From a checkpoint of a small model that answers yes/no questions on an image's attributes.
Model: 18.6M parameters, 48-pixel images, encoder depths [3, 3, 3, 3], encoder widths [80, 160, 320, 640], fusion encoder num experts 8.
Rows from block 9 of the image encoder, named by matrix and row number. Rows with one number belong to one neuron. Each number is 500 + 50 x the weight over its row's rms, rounded and kept within 0 to 999. All counts start at 0. Numbers have three digits each. After the name is the row's rms in percent of the matrix's.
# fc1: MLP up (encoder.blocks.9.mlp.fc1.weight, 2560x640), inputs 480-639
# fc2: MLP down (encoder.blocks.9.mlp.fc2.weight, 640x2560, transposed), outputs 480-639
fc1.5 117:479539437490595618517567601473554523442575456534504497506454480481500459506467441446488457471465527473502470547582481401448460549497384534534445461519491442538508427481433522510465536485539442504520527537399510533538465427568577500558510472465482486512453535531568478500583561353469621555498523531427462462431553490497459539467474560474478449493486487589490492443465557398491426496451519500506493541512524446444540505514500476533540574439553498625478495432524480534498575484467537
fc1.6 061:556506548568501570524488491548444469430582454497548539473507425468461495489479584515527462560395498423485492433504472458413577559542697447429497519530454464426448559562530431513446462471458652495564443462537498500517457435523592565527520493525522477437594496523534499453476500516529540567507526483454419518532579497513402538471483474509418585459468493524500513547475444521576464531493456439541574424595460489459495550495646455507503533476494554522636504485534441467507523518531534
fc1.7 119:529532566502481640544470508454512524476564553442543567524479562521466520494487451490505534510494445476556456513461553532494521539613470530484444425461566452507421523596507513545471439487465429495527513541661509455498478435548512506520533479507449494465549331417541589522547546381411519507491475465498447527546516473512464565489521541500317571407478485507384506406485513501441501511489423466545504483427550567557552531514442526549491438482425518528423561493528515585520443508499503
fc1.8 077:509457487491581517546524554509528463468502505537465535495570488522542467520540598448520397576530575558511485467510542525429461557602617538562545434430483514494427562396493494528532528476450463546463552441463517495582473546570594475507466503506509477529511534451531462486535511448434514487514518457464526542440495501497490523556444549523496387522535472503449509525435542498599562465384414508558444513515485497510481445449617449544476501502482518617531514420488553453570551627532592
fc1.9 063:464489496487520422529522500541434525435479407556525512492580439564428523463526591537551605527509599423492349524571529456480462465537567468489443475466397501494425516477516499536465546400497541554474539476401490517524518511521633538554515544492610424504511575527452509509502528497442529480557500454474520550545543503481530455500498449572505464509522471594494607569489458518473467532456471530589566496392574520593456492511570493479519426478445571457440528482511524448485628545533571
fc1.10 088:438509512477544459526425449563462517496471450487418528506485536485453480459482454471534534369495456537500638502497501494547534537504558490453505475483489559603532551506526512449497556664469466512516580470396493555486518440526517503517500511519484434467404453470408485467515500488461469473573485526378584491512455489534441440436535458526441558484509467564441438529456434415612510540461504547430545534477521356476485529543532497519470487503538536394515520450495392500470568504464469
fc1.11 055:497522483516518545520494555496570476579534495432536493427517584421477410446518495458477441507479583489496568474532496533472541506457560483463536502454466477467489436514559538512574456560489475470510553519494445534509486505474467465454543462523508552456386468554423474494543509491501550537452412492481507438580514500559495456422549527490453486571536569606467602471529420459467475549475429571539487462485616534516480511521526497480546404431405462518535515592452482554421619551520531
fc1.12 110:454596466505544381507535522596432499597530491491494596560519597488415487478477426521480519441531496444551503473489534447528531574538527406618452547466461539540469438521453496494536497518441470458506465530545422502462503477551541500507544531501558518514463333378488507471506495403460548515497449513468484507489534436523471509413465478519398508419410552542428542482557411431497486472459570519548583442453493608482552568461517484519459469494444686478413600410492539495417421497447374
fc1.13 065:457530451505469493528541588468481466506422496439574467514515550572446491525459495535474522600506482490473404511512530513622441542511527458467491512472551449507551554526512484556547533537510620485527617515596461508517370511578466505446559490456530538491568535424466510535601506446491543490518485436474424531489558378440478469516519498435478468576551570589494510495507455489536437529462501421577484498527663519632424475476498522527489393454521525513429460446452531486599542467516500
fc1.14 132:545594534440531418521487528437529526461575477550415539522622513556467580462449476552480491574471471510494463486475518561425516468496511522482485590470543479517500466486508494504518506537476442527517485521580447473490469512505430472480484525473475530513438364478481558519573479396473498468484505378460462570579481483493494523462540496517438515492445463534479542517480491470518525526634477490474467467454520540536506484515482477532465630436519628554444537476456504537414488501419528
fc1.15 056:494491501564472533522479481446571564547548551551488509560505499515541491529467495476566547585511570468549522546627462615534424476497530563471501495483537537544499413547464407453577615508511601544478602532456449506579502540499462519517530569447535518452432507474540546467576519356503552578424487489364516471449502516510560566498414475510452418507472575554505383477521409521457547434502384507584445461435448545430518522515427449522464468467476425504581478467507581552524486462501537
fc1.16 094:554555424437553531530558526517512481558544549478521532447463488554514509473519514431508546455551500477487507513614470495377550539461556476544510528505486682500538456493513484482549513527479539534499482508523430501493482503483493459508541447495466555438524533440461585476542456399547497464500467522436532501535475512516526486498554409512505544438569523585532496497498426512511533509516454518525483438466259596485559444566511487519453511498569671549456590512543438454475467537444564
fc1.17 161:521479523520523596542438521554509508458620496474453526475507563546513489506498553493503493598466547477525466416482463475587529460568666521461458470534463470506402483538441534543496485445504648522522550507496490474512501539469542475485486533501504542535472485427515461454503542430550493514495435502536485484515496451488426534466475492482505547519553445431536520498478465305529532491543457462566526532406633482540455452538644564578453567488546440631442459539460566451503503519505531
fc1.18 061:545481543489457458467498542524481437441495413446481462533560513527536465530542562526520494431454509598554532446455511449455461482491480470559429431511556505514604450500510534533466505520502468453539496454542553551519496566547578469521497489527458459504493450543543479468506568532440569577548454518530475533531605500484438507486449644502536451529585396506427468516478485408482384532465421483514511563479559525503477533449552530561515525434553421442535510499540492503409510514521593
fc1.19 110:524542467502508513533577517534540464466481539547489519535449437439475414570566517513464506275522514587511603527564538518488491523565531508543448440476462555396455483442452499532587530437532427483485442518531401502472523460516406487569612480527538472482549589526629421499511521383475480463525457508482486513467505496438541473510405596583613577481575492608551467562441494542580513537418546528494550466549415495440498545538457503407457501454381607436539425500484550549450533461479469
fc1.20 078:499511524517565512504483495460459442401549509446477491525555511499506544424479596534480459582606554576452543512488481508472537493564542473514465419501542469537514495484501510524468574512501624524482580566413607504522501424568584466512417535561528506488479522524497451463502542433499554496455474541404459480491555448493530539418536452460401484527506493481546540484481535406548469436534594491575505542499491454520412459568625507531488617443505611488450531376484527418523506541513615
fc1.21 119:525502483482487556498511552471495542645573467523539552483565456490444529498521424526454523456526506507479570542571453576529446494499361521428424531451566582373387520497479501519473482507420538473465495470568469502546473448518418494552527519534452469517442383458523519530561500375541566516508439517463500508541470504509527550490591479525465475541564473550512477535521503359483469551580479514415493453520457578487453494536530471490556426447499435513459528463479408598366499515519361
fc1.22 149:518579475467483550544509499442450560469504497464562536528441503483527557559511493456482556476495509520567529538491485413574501501564392547522454515533626444451494456473486550503489542405535495504553572578445492475553439480564566454545508426537478506508572486473473480496523632385474466476478522455530479539524568486488478492511426519457405497397606537519489494521493575549464481408459488496512512507581621478598506577529445501559568445446464480487468500420362573535451449509595389
fc1.23 088:442494482500416513470532449551502461465528471479541479508482589557524514391500550499493484557523498522491529446505471510435545476540595468601403425474574476512473512549513579484433497469556625492493521475490544475489518479531590501545502515545522547543434478561536447471506522503549455508499452489438544433582514410593542492511441459543447453531557447533507478490483510334489511512542515476522483598499545470533506575550660423546481629477625469528524404463549446515432518540521479
fc1.24 111:485433511503533562558485538421507612453590514507383453441549411491488532492525536538508577439485515413550476558592476513548504490527480461487380575509531554536486537492513528512440542342515575536433493520348467475509486403444462408490451503462440485564353495548455497531524570394561512522504500481479485522381469566548463443549494617517466479555439398574538539484492510315497460383498541536521551525437528412505489509582474459524532554437424511508431488496447508494495492469519392
fc2.5 102:450497440527491440521544607466536564529413468456482478590431465503560548488482532513440468580504429551424476657537517587474499441579504454432464566451504524521516514496524495452506561469529487497451504542475510427494506485556508476570532426485462567601430482533609562517569501686555409509491500475433502493526507543487459552507510548499462542382440433462469502532516469421506525361455467581413498542475386502494543435467438492524488488539603438494484628573556433530399494514514479
fc2.6 052:583443517546488394541504503447532535543512572545481532565512437495377509434491500466495526399478497552571455494407501600560535500489530479472483490504560458575503410552443546571479445556493483575517461547517479449490398431514474501455481479427449496526458602574442535488570458471450504595492500595492475484410422396437449431535504433443398504611490443489453580437455432472489511579517515530487598415550534612499510500596583601506479556496496487410508454486501505535502549512560526
fc2.7 139:470440510553504510598499486511537526546548477500428558514553509468456481434583473499398498478486545416482588497496498491631436507555496443499524454477541551542511525537545510401463497495525447588481511452401562543555501541560478458557545445472462513415488577514405544494536502622355551526452540508469455551539555586516491478504453438504489541448539486494612541467483586476494491544516543537482540532495439536543482406480427490569535524465473501443442527532472575461530490468435480
fc2.8 068:485516451510490448568571444516489533514528470527490457489479526543570587559517479544393496525537476504523514567642525517385508487518521497403574587459485490500454448497523413575519431520516407522475507460471428502430482468454517576472500496532485550594513601550486496536510466514560451522536479500512518515453609493456462499519522584495491513489520528421415445508502449492425462558505510542482543473496460501446487496580560483471542537490535477575471416553597411511526509542547389
fc2.9 059:525433480446519475519547641473536524516428452517560540542482476603483504562496570526494510476515522606540485599482502563555520505425574490404515536479441527546417411461516498579486484507539531540546516522486600417472507538492520486540464529514517547565503533492515424464510502547521502444519473495543505511574528483444496462536509479455451538436487487487520561461526477513570511456444511498519530595556627604543439556492553587489514545518476449464598470520525491467417436485441391
fc2.10 084:584463500460526581450534561439608485487552587529522452499413507488488409530473507474499475544511485485499520524522592441507495496535496447518512491550512505452529496476479450429469535433462565584481618483520586522513485385503531476542523490515575553411502405471584498483496441488445512444462488512528492527439526574467554391503511541456439498480516522477461509504465533559458579471542424545508494511458444572444538470470467473474450543445488449502466449567461584565548465498542547
fc2.11 049:593452539510457426518521481545567413447441559434448490475592500593481501374405552475429535429466498488507621478512474433533476516477496476496486420502509413493473450532522550493484457561439478522574498559548462527471470506471595492487493446501501479512450516587462581522438536574503498595526466532472411546484484494589496553423536489623464519416505453684562533537474509508575498520556482431566553449443506516439508490462481452501474420453493522565445518596581458475446437537559511
fc2.12 107:511457458608565511536475614468532554519502477474522519463593400482438487463471412529399537569476467488522587500489509462553437489453544482409499510468547572544424478473557491449507482515528376515496435508445454485507499526521507479547524485482551521458476458573555537441524437650461467481438575552478533528606396603448502585548446473514538545464564549464517564455432546420484534499551492516505568514499412504608529486483413494454542561439508506353522486557480639449488466464487499
fc2.13 053:463492447522464475537536524576540586544520491499516526513486530484585535461489621447476460592598601560445529561583442507522501524500584410502482489510437587590473417532543518459544501412553518497432491459488569477505503581543514395557528427472511537449504611524462479425482509463472505533511520549613495448443475412466470567568528577521422613440568562535553562473468445481501513569482522515509574444546470570561475445474451507489454602462480534476456604627469473421551464441480505
fc2.14 154:517471441497548565464475564440544525447509511437474507543502520473468421518543403540453436458530468528434512549557495476526468455496540354482440464502476560467533474480482526420429443492492580510473524495458556450553558420551538423558532485461500536484510463596532568490510514727428465432423532576478444520537460566502521536530451558514440502423534410513490499518471530495541526545423419546503516533501353496623506411486409521525472519468491462428519553604454534485469452480507516
fc2.15 049:491540518490605465509543422507489524556461482456479456514507456509528533478443446491446455487391509503510500622529462520473504549505565429407442466554589455503534489449461481485425451463478508525441480473561441528532494377439499570501505538501445489492463525605548544434566501575373419575447533533490493558565422566469507608571495503587491547480522419450496484465479444494500479514508520483518513546475428498500455350470509519475477514493529454456430554609464479584519457520508516
fc2.16 079:545507445575517484517407572495519567464529533582428552546497466419477458455459481499458456584448537451456483476554498480502363487473505472510454564552517564482488538395434553436415473423472565569518451602486487430494503515537507528484508522469485553507520532582445482514593530613488522548438545521387483468515372505479490476535423515440488499468509521532397551531512538466530520549506484518516487521503401523590606418486440457527529524468534545462505466527465532474490515523483529
fc2.17 175:507504543421491507610532430537474567566489484517503521560504503498499531376464588574445473574477528519521513494506548605493553457538479462414502466529402502620476502508548477557482535483473413539501556564536524594441513544475546416527508507460425457538463531494441557520488534501466463614478521488458485478422525544453485516514556537422503596493497504468567503476458440482469442384498476550516558466548524556524543524538535537540483515479519400529471547473573442459468515426448521
fc2.18 052:530502453464571465467509478466440455527500449548527538596512529536556493513563520481583500469524447488472371493441524448430568395403600528519439526428479501460537487488483502461536503492461495460489501488560594452494431470448436449477442543508521528532528532412491480446469433503596487486569565469562474517345602518540479439541479489498507468498396566436562532571517527608472447483438537498537514522479511509511541538453567520481493486504482617545491372527526458449460543509505457
fc2.19 091:485540572461548526473520429457445490504506562540534522441539538451526415523474470552496566493545543471540527512475497479417492530461440464440444421499483484491566535498583394509535443533478500486487579457545432601490475435463443578517431534508487436421618543428449443468454485488458467396518570481569399549444561431457512486442468477530506438493553514412587497439529442572411495575532512444609481468445511449461464532570542438395500646477600567483453454477529539523550465502537518
fc2.20 072:539537527480517382634538540511544462536540513458603489409578463528551502485434590580484466534564495504536500565466563551492538554549517491507478478543402510570492459463531460552576541487491323564570507480518469563457508488469467491456476557500508469555526533526419428556476477535490428471428594529522480525442470545419405530501465504397498477572515651538513452559477486514376506412610447556446473475509613554475513539541553528506467558489580434546462502528530508548541551512528491
fc2.21 113:461519511557504459503612475530571549540508454435463540486515432519474414396499519525422497474512532440525566523491493567617477506534507402531415541516479598496543535485487488446556524517546388535432506444524528441525460518503512452473521434484470437394492496562514507474528518524430505541358525552467523513537440492504480519514455518489472511501547542570552534526461574473474490462570563517492592503488491474554537538468423510547446549484467431424411626505506508494488530446446483
fc2.22 155:559473551457444530543592376568501525567556507508431527654492524531451392427520539551451483530596638431503497487495548568550533480555512454403504452523395541584505568515493432443458441497488427548505569445522533550535496547517492420547427504492437462427575607439372502532463508509350485613498512518539428470488553492507481450468488456535435560485514558468598502468521532558404416532544504571553492461511467532532470467544418544520415565466458476456421510497499487455540430457421522
fc2.23 074:566554478471492492583454448447489454549503491522518438501521517467488508434411515518517547478444513530544560482480574532439534545494453479485478436520460440609533468495541516567448547530477410528500464560528496536477534520406492434491506474542453510512494523543438508452538516603554480569513526447499510478477458566401521506450506426437557513535465495461494475430382463473529473493497478537447491449545630552510532500519560520483499501553605465529530471535579474470520541551554542
fc2.24 105:621528520478536562574498461506428467537448522483483505486585511486513414478531414530487484478460548537494602395436445513526534513545388496487462402534433530526523581510480532499493495610545430514545503521576503484505518537458556508509503490525401440535450428508439546555445502406430543550447473484485487488569533479460459470459555440506608513512539459557547615440500475445459388506512549455468541465535554487507466535526600485497473426524496512527533560435499542551446540395554527