{
  "image_size": 48,
  "color_jitter": 0.1,
  "questions_per_image": 8,
  "encoder_mlp_ratio": 4,
  "fusion_encoder_dropout": 0.05,
  "optimizer": "soap",
  "beta1": 0.9,
  "lr_schedule": "wsd_sqrt",
  "decay_fraction": 0.3,
  "warmup_steps": 620,
  "adamw_weight_decay_other_params": 0.05
}
Rows from block 8 of the image encoder of a small model that answers yes/no questions on an image's attributes, named by matrix and row number. Rows with one number belong to one neuron. Each number is 200 + 20 x the weight over its row's rms, rounded and kept within 0 to 999. All counts start at 0.
After each neuron's rows are labels from the 100 images, of 14976, where the neuron reaches its highest value: "responds to" is what is common among them. Only what is clearly more common there than usual is listed. The data: regions of photos with short descriptions (Visual Genome).
# fc1: MLP up (encoder.blocks.8.mlp.fc1.weight, 1280x320), inputs 160-239
# fc2: MLP down (encoder.blocks.8.mlp.fc2.weight, 320x1280, transposed), outputs 160-239

fc1.609,199,202,185,173,205,205,187,193,200,208,188,215,177,192,179,226,214,247,236,204,203,214,180,204,199,221,184,234,204,203,213,184,186,198,183,178,200,200,215,193,202,209,209,207,205,205,214,227,176,211,211,236,234,203,208,205,183,191,207,193,197,194,209,172,197,203,213,214,232,241,186,205,190,183,201,214,217,186,175,191
fc2.609,179,240,180,146,203,171,187,214,192,182,189,215,205,214,200,184,195,179,216,213,211,200,219,207,221,187,209,188,184,179,175,203,241,211,189,183,207,189,195,170,241,203,191,187,232,191,204,220,196,222,183,169,190,193,193,194,205,200,203,210,192,182,187,188,197,189,165,191,201,208,236,185,188,165,184,161,250,176,217,220
responds to: text has "man"

fc1.104,218,205,219,173,192,210,181,232,178,200,159,207,204,192,241,197,191,204,144,178,193,190,204,184,194,184,210,245,181,212,218,211,205,168,183,196,215,200,217,202,170,210,211,196,176,199,201,200,195,252,215,165,181,195,180,207,202,206,209,182,213,199,233,184,209,184,226,194,235,211,213,212,197,218,205,198,236,138,166,196
fc2.104,232,204,196,187,179,205,183,204,197,211,196,208,187,203,187,200,223,221,224,242,216,235,203,219,207,183,201,199,223,187,175,169,183,192,186,186,213,199,217,238,146,178,197,210,253,191,182,227,193,188,214,211,180,211,191,167,186,213,195,186,166,179,188,179,190,190,206,213,177,234,170,167,218,205,228,182,187,210,167,220
responds to: text has "sky"

fc1.268,170,211,200,138,241,184,216,209,204,219,254,222,224,213,217,203,219,212,157,180,194,168,162,200,209,221,182,150,222,219,200,200,193,189,184,210,209,198,173,199,210,211,204,218,207,177,181,237,207,174,207,181,178,210,164,203,204,220,222,150,195,187,161,141,219,180,173,214,212,221,194,204,187,208,193,171,219,151,192,209
fc2.268,213,173,195,160,207,238,219,161,201,170,210,209,204,171,250,218,221,216,158,225,210,217,195,194,189,207,209,206,168,208,215,219,208,172,216,227,212,216,185,226,184,208,194,195,194,174,215,206,179,195,182,214,198,204,175,216,197,187,182,199,222,182,184,207,178,239,239,211,208,183,200,207,210,218,182,204,196,218,193,185
responds to: text has "sky"; text has "white"; text has "clouds"

fc1.6,190,205,205,207,175,190,206,251,169,198,188,186,201,207,205,214,211,207,208,223,222,161,199,205,224,208,199,185,231,226,195,202,167,202,206,211,217,211,205,215,210,206,223,181,179,198,224,175,183,211,194,223,207,201,186,158,181,207,188,221,221,193,154,200,182,195,145,208,245,181,178,204,201,215,228,221,213,174,215,209
fc2.6,184,204,175,138,205,145,187,198,193,204,221,190,224,169,203,199,201,188,209,243,197,207,200,220,193,207,215,171,160,183,189,197,210,201,208,189,221,169,177,191,235,200,192,234,179,207,201,169,210,197,197,186,204,191,207,186,214,166,208,159,191,177,172,227,194,206,210,198,176,224,236,162,161,186,213,199,219,227,211,171
responds to: text has "blue"; text has "sky"

fc1.195,205,210,194,184,171,201,191,182,202,207,206,193,167,185,191,227,201,223,232,193,211,207,182,224,209,221,207,240,207,201,205,189,234,224,191,190,190,214,201,202,214,210,200,211,225,211,214,259,186,221,197,238,191,219,190,192,203,189,220,166,207,198,215,215,205,184,217,212,242,226,179,227,183,203,204,208,205,220,189,213
fc2.195,149,189,173,191,196,177,211,192,197,228,191,196,192,208,155,194,223,209,208,202,243,204,184,183,233,202,195,194,199,171,167,186,194,179,188,166,191,187,168,195,194,202,204,162,246,186,205,225,199,197,172,196,167,178,196,202,210,240,178,217,177,165,215,194,217,195,172,197,223,224,214,196,212,187,191,196,219,193,184,220
responds to: text has "man"

fc1.752,233,187,180,191,197,191,188,184,186,232,212,215,223,232,212,214,174,228,210,180,173,157,192,223,234,207,208,193,197,224,199,201,187,176,214,153,192,206,211,218,189,210,191,202,202,203,237,206,200,220,183,230,228,201,182,207,217,203,251,157,221,197,198,220,183,216,193,192,194,183,237,200,185,213,176,250,203,238,237,197
fc2.752,204,208,183,204,183,235,206,186,168,196,179,215,217,206,177,184,188,198,210,200,198,188,197,181,229,181,197,178,232,178,140,188,227,205,207,199,202,147,203,178,174,186,183,180,202,221,169,217,189,199,168,206,177,198,214,210,221,220,210,181,198,206,192,198,188,188,219,176,231,217,176,218,232,173,200,197,196,179,174,199
responds to: text has "man"

fc1.230,198,186,170,215,237,187,197,185,195,189,210,205,198,198,205,208,186,221,226,204,174,239,192,200,186,201,197,225,187,168,252,185,205,190,195,180,206,204,205,202,204,183,187,217,208,215,209,198,254,210,206,199,199,206,202,191,208,178,199,194,211,196,222,214,196,193,200,164,202,165,205,223,201,225,187,210,204,214,183,212
fc2.230,199,181,238,203,181,180,174,202,189,197,217,215,165,235,208,209,193,212,188,216,199,234,204,193,208,178,185,199,219,228,176,191,210,209,239,195,180,182,182,192,209,211,199,178,221,227,200,199,210,187,211,180,213,184,206,148,217,188,200,180,202,166,202,190,194,216,221,209,213,189,204,208,195,191,174,213,226,166,209,221
responds to: text has "man"

fc1.174,180,169,211,187,194,192,219,229,198,186,183,174,213,172,211,215,222,204,199,249,154,181,175,219,204,225,207,233,219,200,210,236,236,209,217,231,218,188,204,190,226,211,187,178,193,211,200,202,211,236,174,201,194,193,211,188,182,215,232,213,217,199,195,175,174,242,220,196,225,165,188,216,201,205,206,203,177,208,204,213
fc2.174,185,170,244,188,181,169,238,200,179,185,206,195,199,213,206,191,227,232,228,196,199,197,215,193,207,202,194,212,207,178,228,188,194,223,196,222,205,210,216,157,217,196,193,180,195,244,191,211,263,175,193,193,201,195,210,182,207,160,208,151,223,196,202,203,206,184,208,205,197,183,210,204,217,178,196,186,205,162,219,216
responds to: text has "black"

fc1.151,183,184,180,192,172,219,224,195,214,200,188,209,213,183,168,209,226,239,234,206,205,233,154,202,199,208,198,225,227,212,223,202,196,210,184,175,196,201,213,190,197,210,189,203,210,202,210,231,176,177,223,213,222,203,204,222,201,202,227,183,205,202,207,183,189,179,223,219,238,163,187,210,203,170,209,211,186,171,194,193
fc2.151,159,209,191,172,220,179,200,213,204,199,213,212,218,206,216,165,205,182,209,180,206,157,201,184,207,179,187,167,168,190,205,224,260,208,196,204,195,189,180,180,252,242,204,188,184,186,208,204,209,184,190,196,194,176,190,214,231,216,199,213,204,187,201,182,206,229,186,178,213,192,257,219,196,208,208,233,218,204,191,197
responds to: text has "man"

fc1.751,225,201,211,208,226,218,217,225,243,187,186,203,182,216,196,210,246,194,190,201,217,204,209,206,237,195,173,188,217,206,187,214,216,237,188,212,198,215,217,198,230,189,206,187,182,228,221,146,206,210,210,189,227,208,205,200,230,183,252,204,225,215,194,227,194,201,187,196,188,170,214,205,201,213,244,203,210,210,190,209
fc2.751,175,237,212,172,204,208,202,205,197,211,217,219,175,216,188,180,190,200,225,206,198,161,207,194,204,183,214,203,170,211,212,184,195,175,197,222,194,181,217,210,218,195,247,174,224,185,211,193,213,172,218,168,186,178,181,231,223,165,197,218,202,201,194,170,196,191,240,187,229,210,223,229,160,182,194,219,205,189,215,179
responds to: text has "sky"; text has "white"

fc1.2,243,183,193,212,167,206,179,190,185,188,159,226,210,215,201,199,190,209,219,208,175,165,187,180,237,188,197,170,206,224,181,208,173,188,208,196,220,224,222,211,175,226,215,213,211,208,197,220,163,176,198,214,207,208,228,226,216,203,209,133,191,208,189,218,218,198,181,243,215,177,235,212,164,176,175,248,194,230,236,221
fc2.2,216,221,192,195,209,197,164,199,195,211,201,229,202,181,175,173,185,206,215,145,249,235,201,202,195,200,197,235,249,146,188,212,208,189,184,207,223,194,208,205,211,199,199,226,180,187,211,230,190,197,182,198,207,222,201,194,170,234,197,226,209,204,196,186,187,216,188,194,177,219,195,203,210,188,185,226,220,179,181,214
responds to: text has "man"

fc1.215,206,205,221,184,199,194,201,217,207,209,169,215,218,190,194,217,191,151,226,205,191,215,217,207,188,221,215,217,196,197,224,233,228,229,207,208,220,186,213,195,186,211,217,196,196,212,202,219,228,236,202,186,220,195,173,175,171,194,227,231,234,190,225,150,200,208,235,205,229,189,203,190,192,242,194,205,195,188,198,212
fc2.215,201,250,251,171,172,194,226,200,199,185,212,183,190,210,195,208,208,213,214,220,211,222,235,187,225,214,201,200,188,160,202,195,194,182,188,220,218,213,214,166,214,206,188,162,198,195,177,212,220,210,207,179,188,208,211,207,168,192,182,153,204,181,199,209,209,207,226,191,191,210,189,216,199,162,218,157,214,176,252,189
responds to: text has "green"; text has "tree"

fc1.161,221,189,207,163,192,189,193,215,182,222,220,212,226,197,186,188,189,177,171,193,189,173,177,168,206,225,226,223,192,208,215,210,234,194,193,194,200,193,210,206,200,223,223,186,205,187,219,226,190,186,194,228,238,188,199,222,210,226,225,188,206,211,214,175,192,227,218,210,240,196,202,225,182,169,199,250,232,176,214,200
fc2.161,226,253,187,196,181,177,186,187,182,186,187,227,194,242,191,154,228,192,201,212,231,193,209,228,232,162,192,195,220,173,174,192,187,200,160,206,209,198,185,201,172,190,200,213,205,191,196,242,186,168,191,198,194,206,229,185,185,214,222,225,185,187,219,197,194,187,212,201,189,203,206,181,211,222,195,190,195,180,179,204
responds to: text has "man"

fc1.198,204,206,188,221,188,227,192,212,240,189,206,213,226,202,228,216,200,244,231,152,209,172,222,194,213,224,205,259,220,223,221,189,222,201,217,237,197,188,163,216,212,210,218,183,219,205,220,217,183,233,198,189,223,228,191,193,228,172,215,197,240,168,182,213,203,205,203,221,213,221,188,195,202,208,194,191,226,179,244,199
fc2.198,196,182,199,166,218,201,206,205,209,213,244,203,214,173,198,231,225,209,199,171,153,208,170,187,188,177,219,205,159,214,215,217,155,210,202,178,194,197,181,205,272,187,214,138,214,216,213,185,203,218,231,170,196,223,206,211,229,223,207,188,225,219,198,208,206,216,231,206,173,227,169,200,208,176,188,175,193,202,214,181
responds to: text has "green"

fc1.656,202,201,221,159,230,206,211,207,234,227,215,207,197,162,206,220,163,157,218,195,187,214,221,204,205,226,219,156,214,195,220,197,195,199,204,197,204,185,218,188,189,218,222,204,203,193,219,223,216,233,176,201,227,231,182,191,181,188,226,193,226,230,245,140,185,216,246,198,214,190,223,214,178,230,187,216,205,188,169,217
fc2.656,213,210,239,192,194,202,214,190,208,183,190,189,200,203,209,206,204,206,197,209,180,234,210,215,228,204,192,219,183,191,223,203,191,223,188,235,224,213,185,194,241,200,186,186,177,211,190,214,171,241,229,189,192,212,238,192,171,190,199,180,220,206,206,244,193,211,212,194,177,194,174,189,224,181,202,154,218,180,240,201
responds to: text has "green"; text has "tree"

fc1.40,207,201,183,163,173,228,212,191,210,215,221,210,201,185,203,196,216,231,222,203,209,185,179,197,221,210,185,233,201,209,211,165,202,197,204,172,195,189,183,187,210,189,210,190,209,191,212,222,178,204,208,240,209,209,195,192,197,199,211,175,195,187,180,196,218,204,205,231,254,205,200,200,190,165,181,204,212,190,203,192
fc2.40,180,222,182,173,194,178,195,224,178,181,186,217,216,226,197,163,203,170,220,213,207,170,220,208,216,191,184,179,213,192,184,211,227,205,182,197,185,203,184,144,236,212,184,193,202,198,212,243,190,183,172,176,201,196,199,192,205,229,207,219,191,189,214,175,194,199,179,188,202,191,212,206,193,183,180,177,235,168,201,206
responds to: text has "man"

fc1.662,246,178,189,182,226,200,218,214,174,224,237,207,211,182,188,220,198,198,192,213,188,188,183,175,224,216,216,219,193,241,205,232,175,179,232,190,214,184,207,201,183,195,224,172,198,177,223,219,204,195,202,236,234,193,187,189,217,172,230,233,191,195,164,187,196,227,214,205,219,210,208,191,202,198,184,204,238,196,231,167
fc2.662,204,264,153,169,197,171,192,208,200,179,152,243,201,216,189,160,191,193,231,193,207,182,215,191,196,169,198,180,265,190,177,201,212,181,173,222,196,201,209,204,210,180,206,198,193,199,172,216,184,159,176,191,206,201,199,177,195,204,202,228,217,231,220,173,197,200,199,210,200,190,231,201,204,198,197,178,212,201,194,233
responds to: text has "man"

fc1.432,205,199,193,187,173,208,202,200,219,205,195,230,205,207,200,194,202,240,245,210,201,206,191,203,215,225,194,196,216,200,213,185,204,193,200,180,217,199,216,190,146,182,207,193,215,205,206,209,215,206,211,263,195,210,192,223,182,205,210,207,186,231,189,174,219,205,213,206,206,237,173,204,182,204,176,189,237,179,176,185
fc2.432,189,222,189,189,203,204,224,205,203,195,220,207,193,194,182,186,194,201,207,180,192,199,209,180,202,203,230,199,188,180,176,219,230,215,207,203,197,202,181,179,254,206,201,140,191,217,210,200,219,215,181,191,186,201,218,212,194,196,216,189,213,217,173,193,204,169,190,197,206,217,244,203,205,160,192,183,219,197,209,195
responds to: text has "man"

fc1.91,172,181,217,244,215,223,211,194,192,191,208,174,213,225,194,237,217,211,231,183,184,206,172,194,183,193,219,215,218,239,241,208,200,253,195,195,206,214,203,218,241,201,179,185,222,221,205,157,221,230,212,200,242,173,219,203,202,187,209,182,192,253,211,199,223,185,192,219,191,213,220,220,212,202,239,211,211,200,213,224
fc2.91,192,212,205,183,214,163,179,193,210,191,190,182,204,198,196,181,175,205,222,209,201,206,199,220,182,208,183,206,195,195,175,203,238,168,197,199,205,204,229,170,223,192,187,206,223,155,226,235,200,188,193,183,219,196,202,178,209,163,195,216,195,181,225,180,203,205,177,179,185,190,211,200,185,213,235,207,196,226,180,241
responds to: text has "sky"; text has "blue"

fc1.219,190,166,214,178,218,219,217,204,228,198,163,219,230,147,183,185,171,150,204,207,216,200,207,215,204,241,201,147,181,177,216,212,203,195,200,222,210,207,208,189,172,189,213,186,198,182,200,235,187,165,203,216,169,204,187,198,204,189,234,186,195,206,212,154,197,187,197,198,225,210,236,187,193,211,174,186,202,179,170,191
fc2.219,219,211,212,181,181,206,216,183,214,182,204,204,204,164,206,223,223,209,200,170,202,245,196,203,233,186,184,254,195,209,221,210,175,205,203,215,208,225,195,209,234,224,170,187,161,179,178,190,179,243,202,167,224,211,226,218,162,196,195,188,208,214,196,231,202,211,223,184,195,195,195,217,229,179,224,199,212,179,232,205
responds to: text has "green"

fc1.652,211,215,204,168,208,204,229,212,190,215,171,218,190,176,229,224,188,208,222,175,202,214,177,196,207,231,218,229,239,207,210,223,229,188,229,211,200,220,213,198,206,179,213,227,209,228,201,213,270,198,216,208,204,197,183,217,184,182,200,207,209,178,199,181,198,208,237,238,180,196,210,205,191,224,218,179,211,148,221,226
fc2.652,203,192,248,207,204,190,230,197,208,227,180,221,201,233,225,189,212,207,198,222,208,200,223,185,194,198,208,172,215,220,188,169,177,170,175,149,161,224,205,205,175,180,213,214,221,194,202,184,192,186,181,201,199,210,190,212,197,170,178,169,197,227,192,205,209,248,208,204,210,202,209,187,199,230,205,214,194,191,214,206
responds to: text has "sky"; text has "white"; text has "blue"; text has "clouds"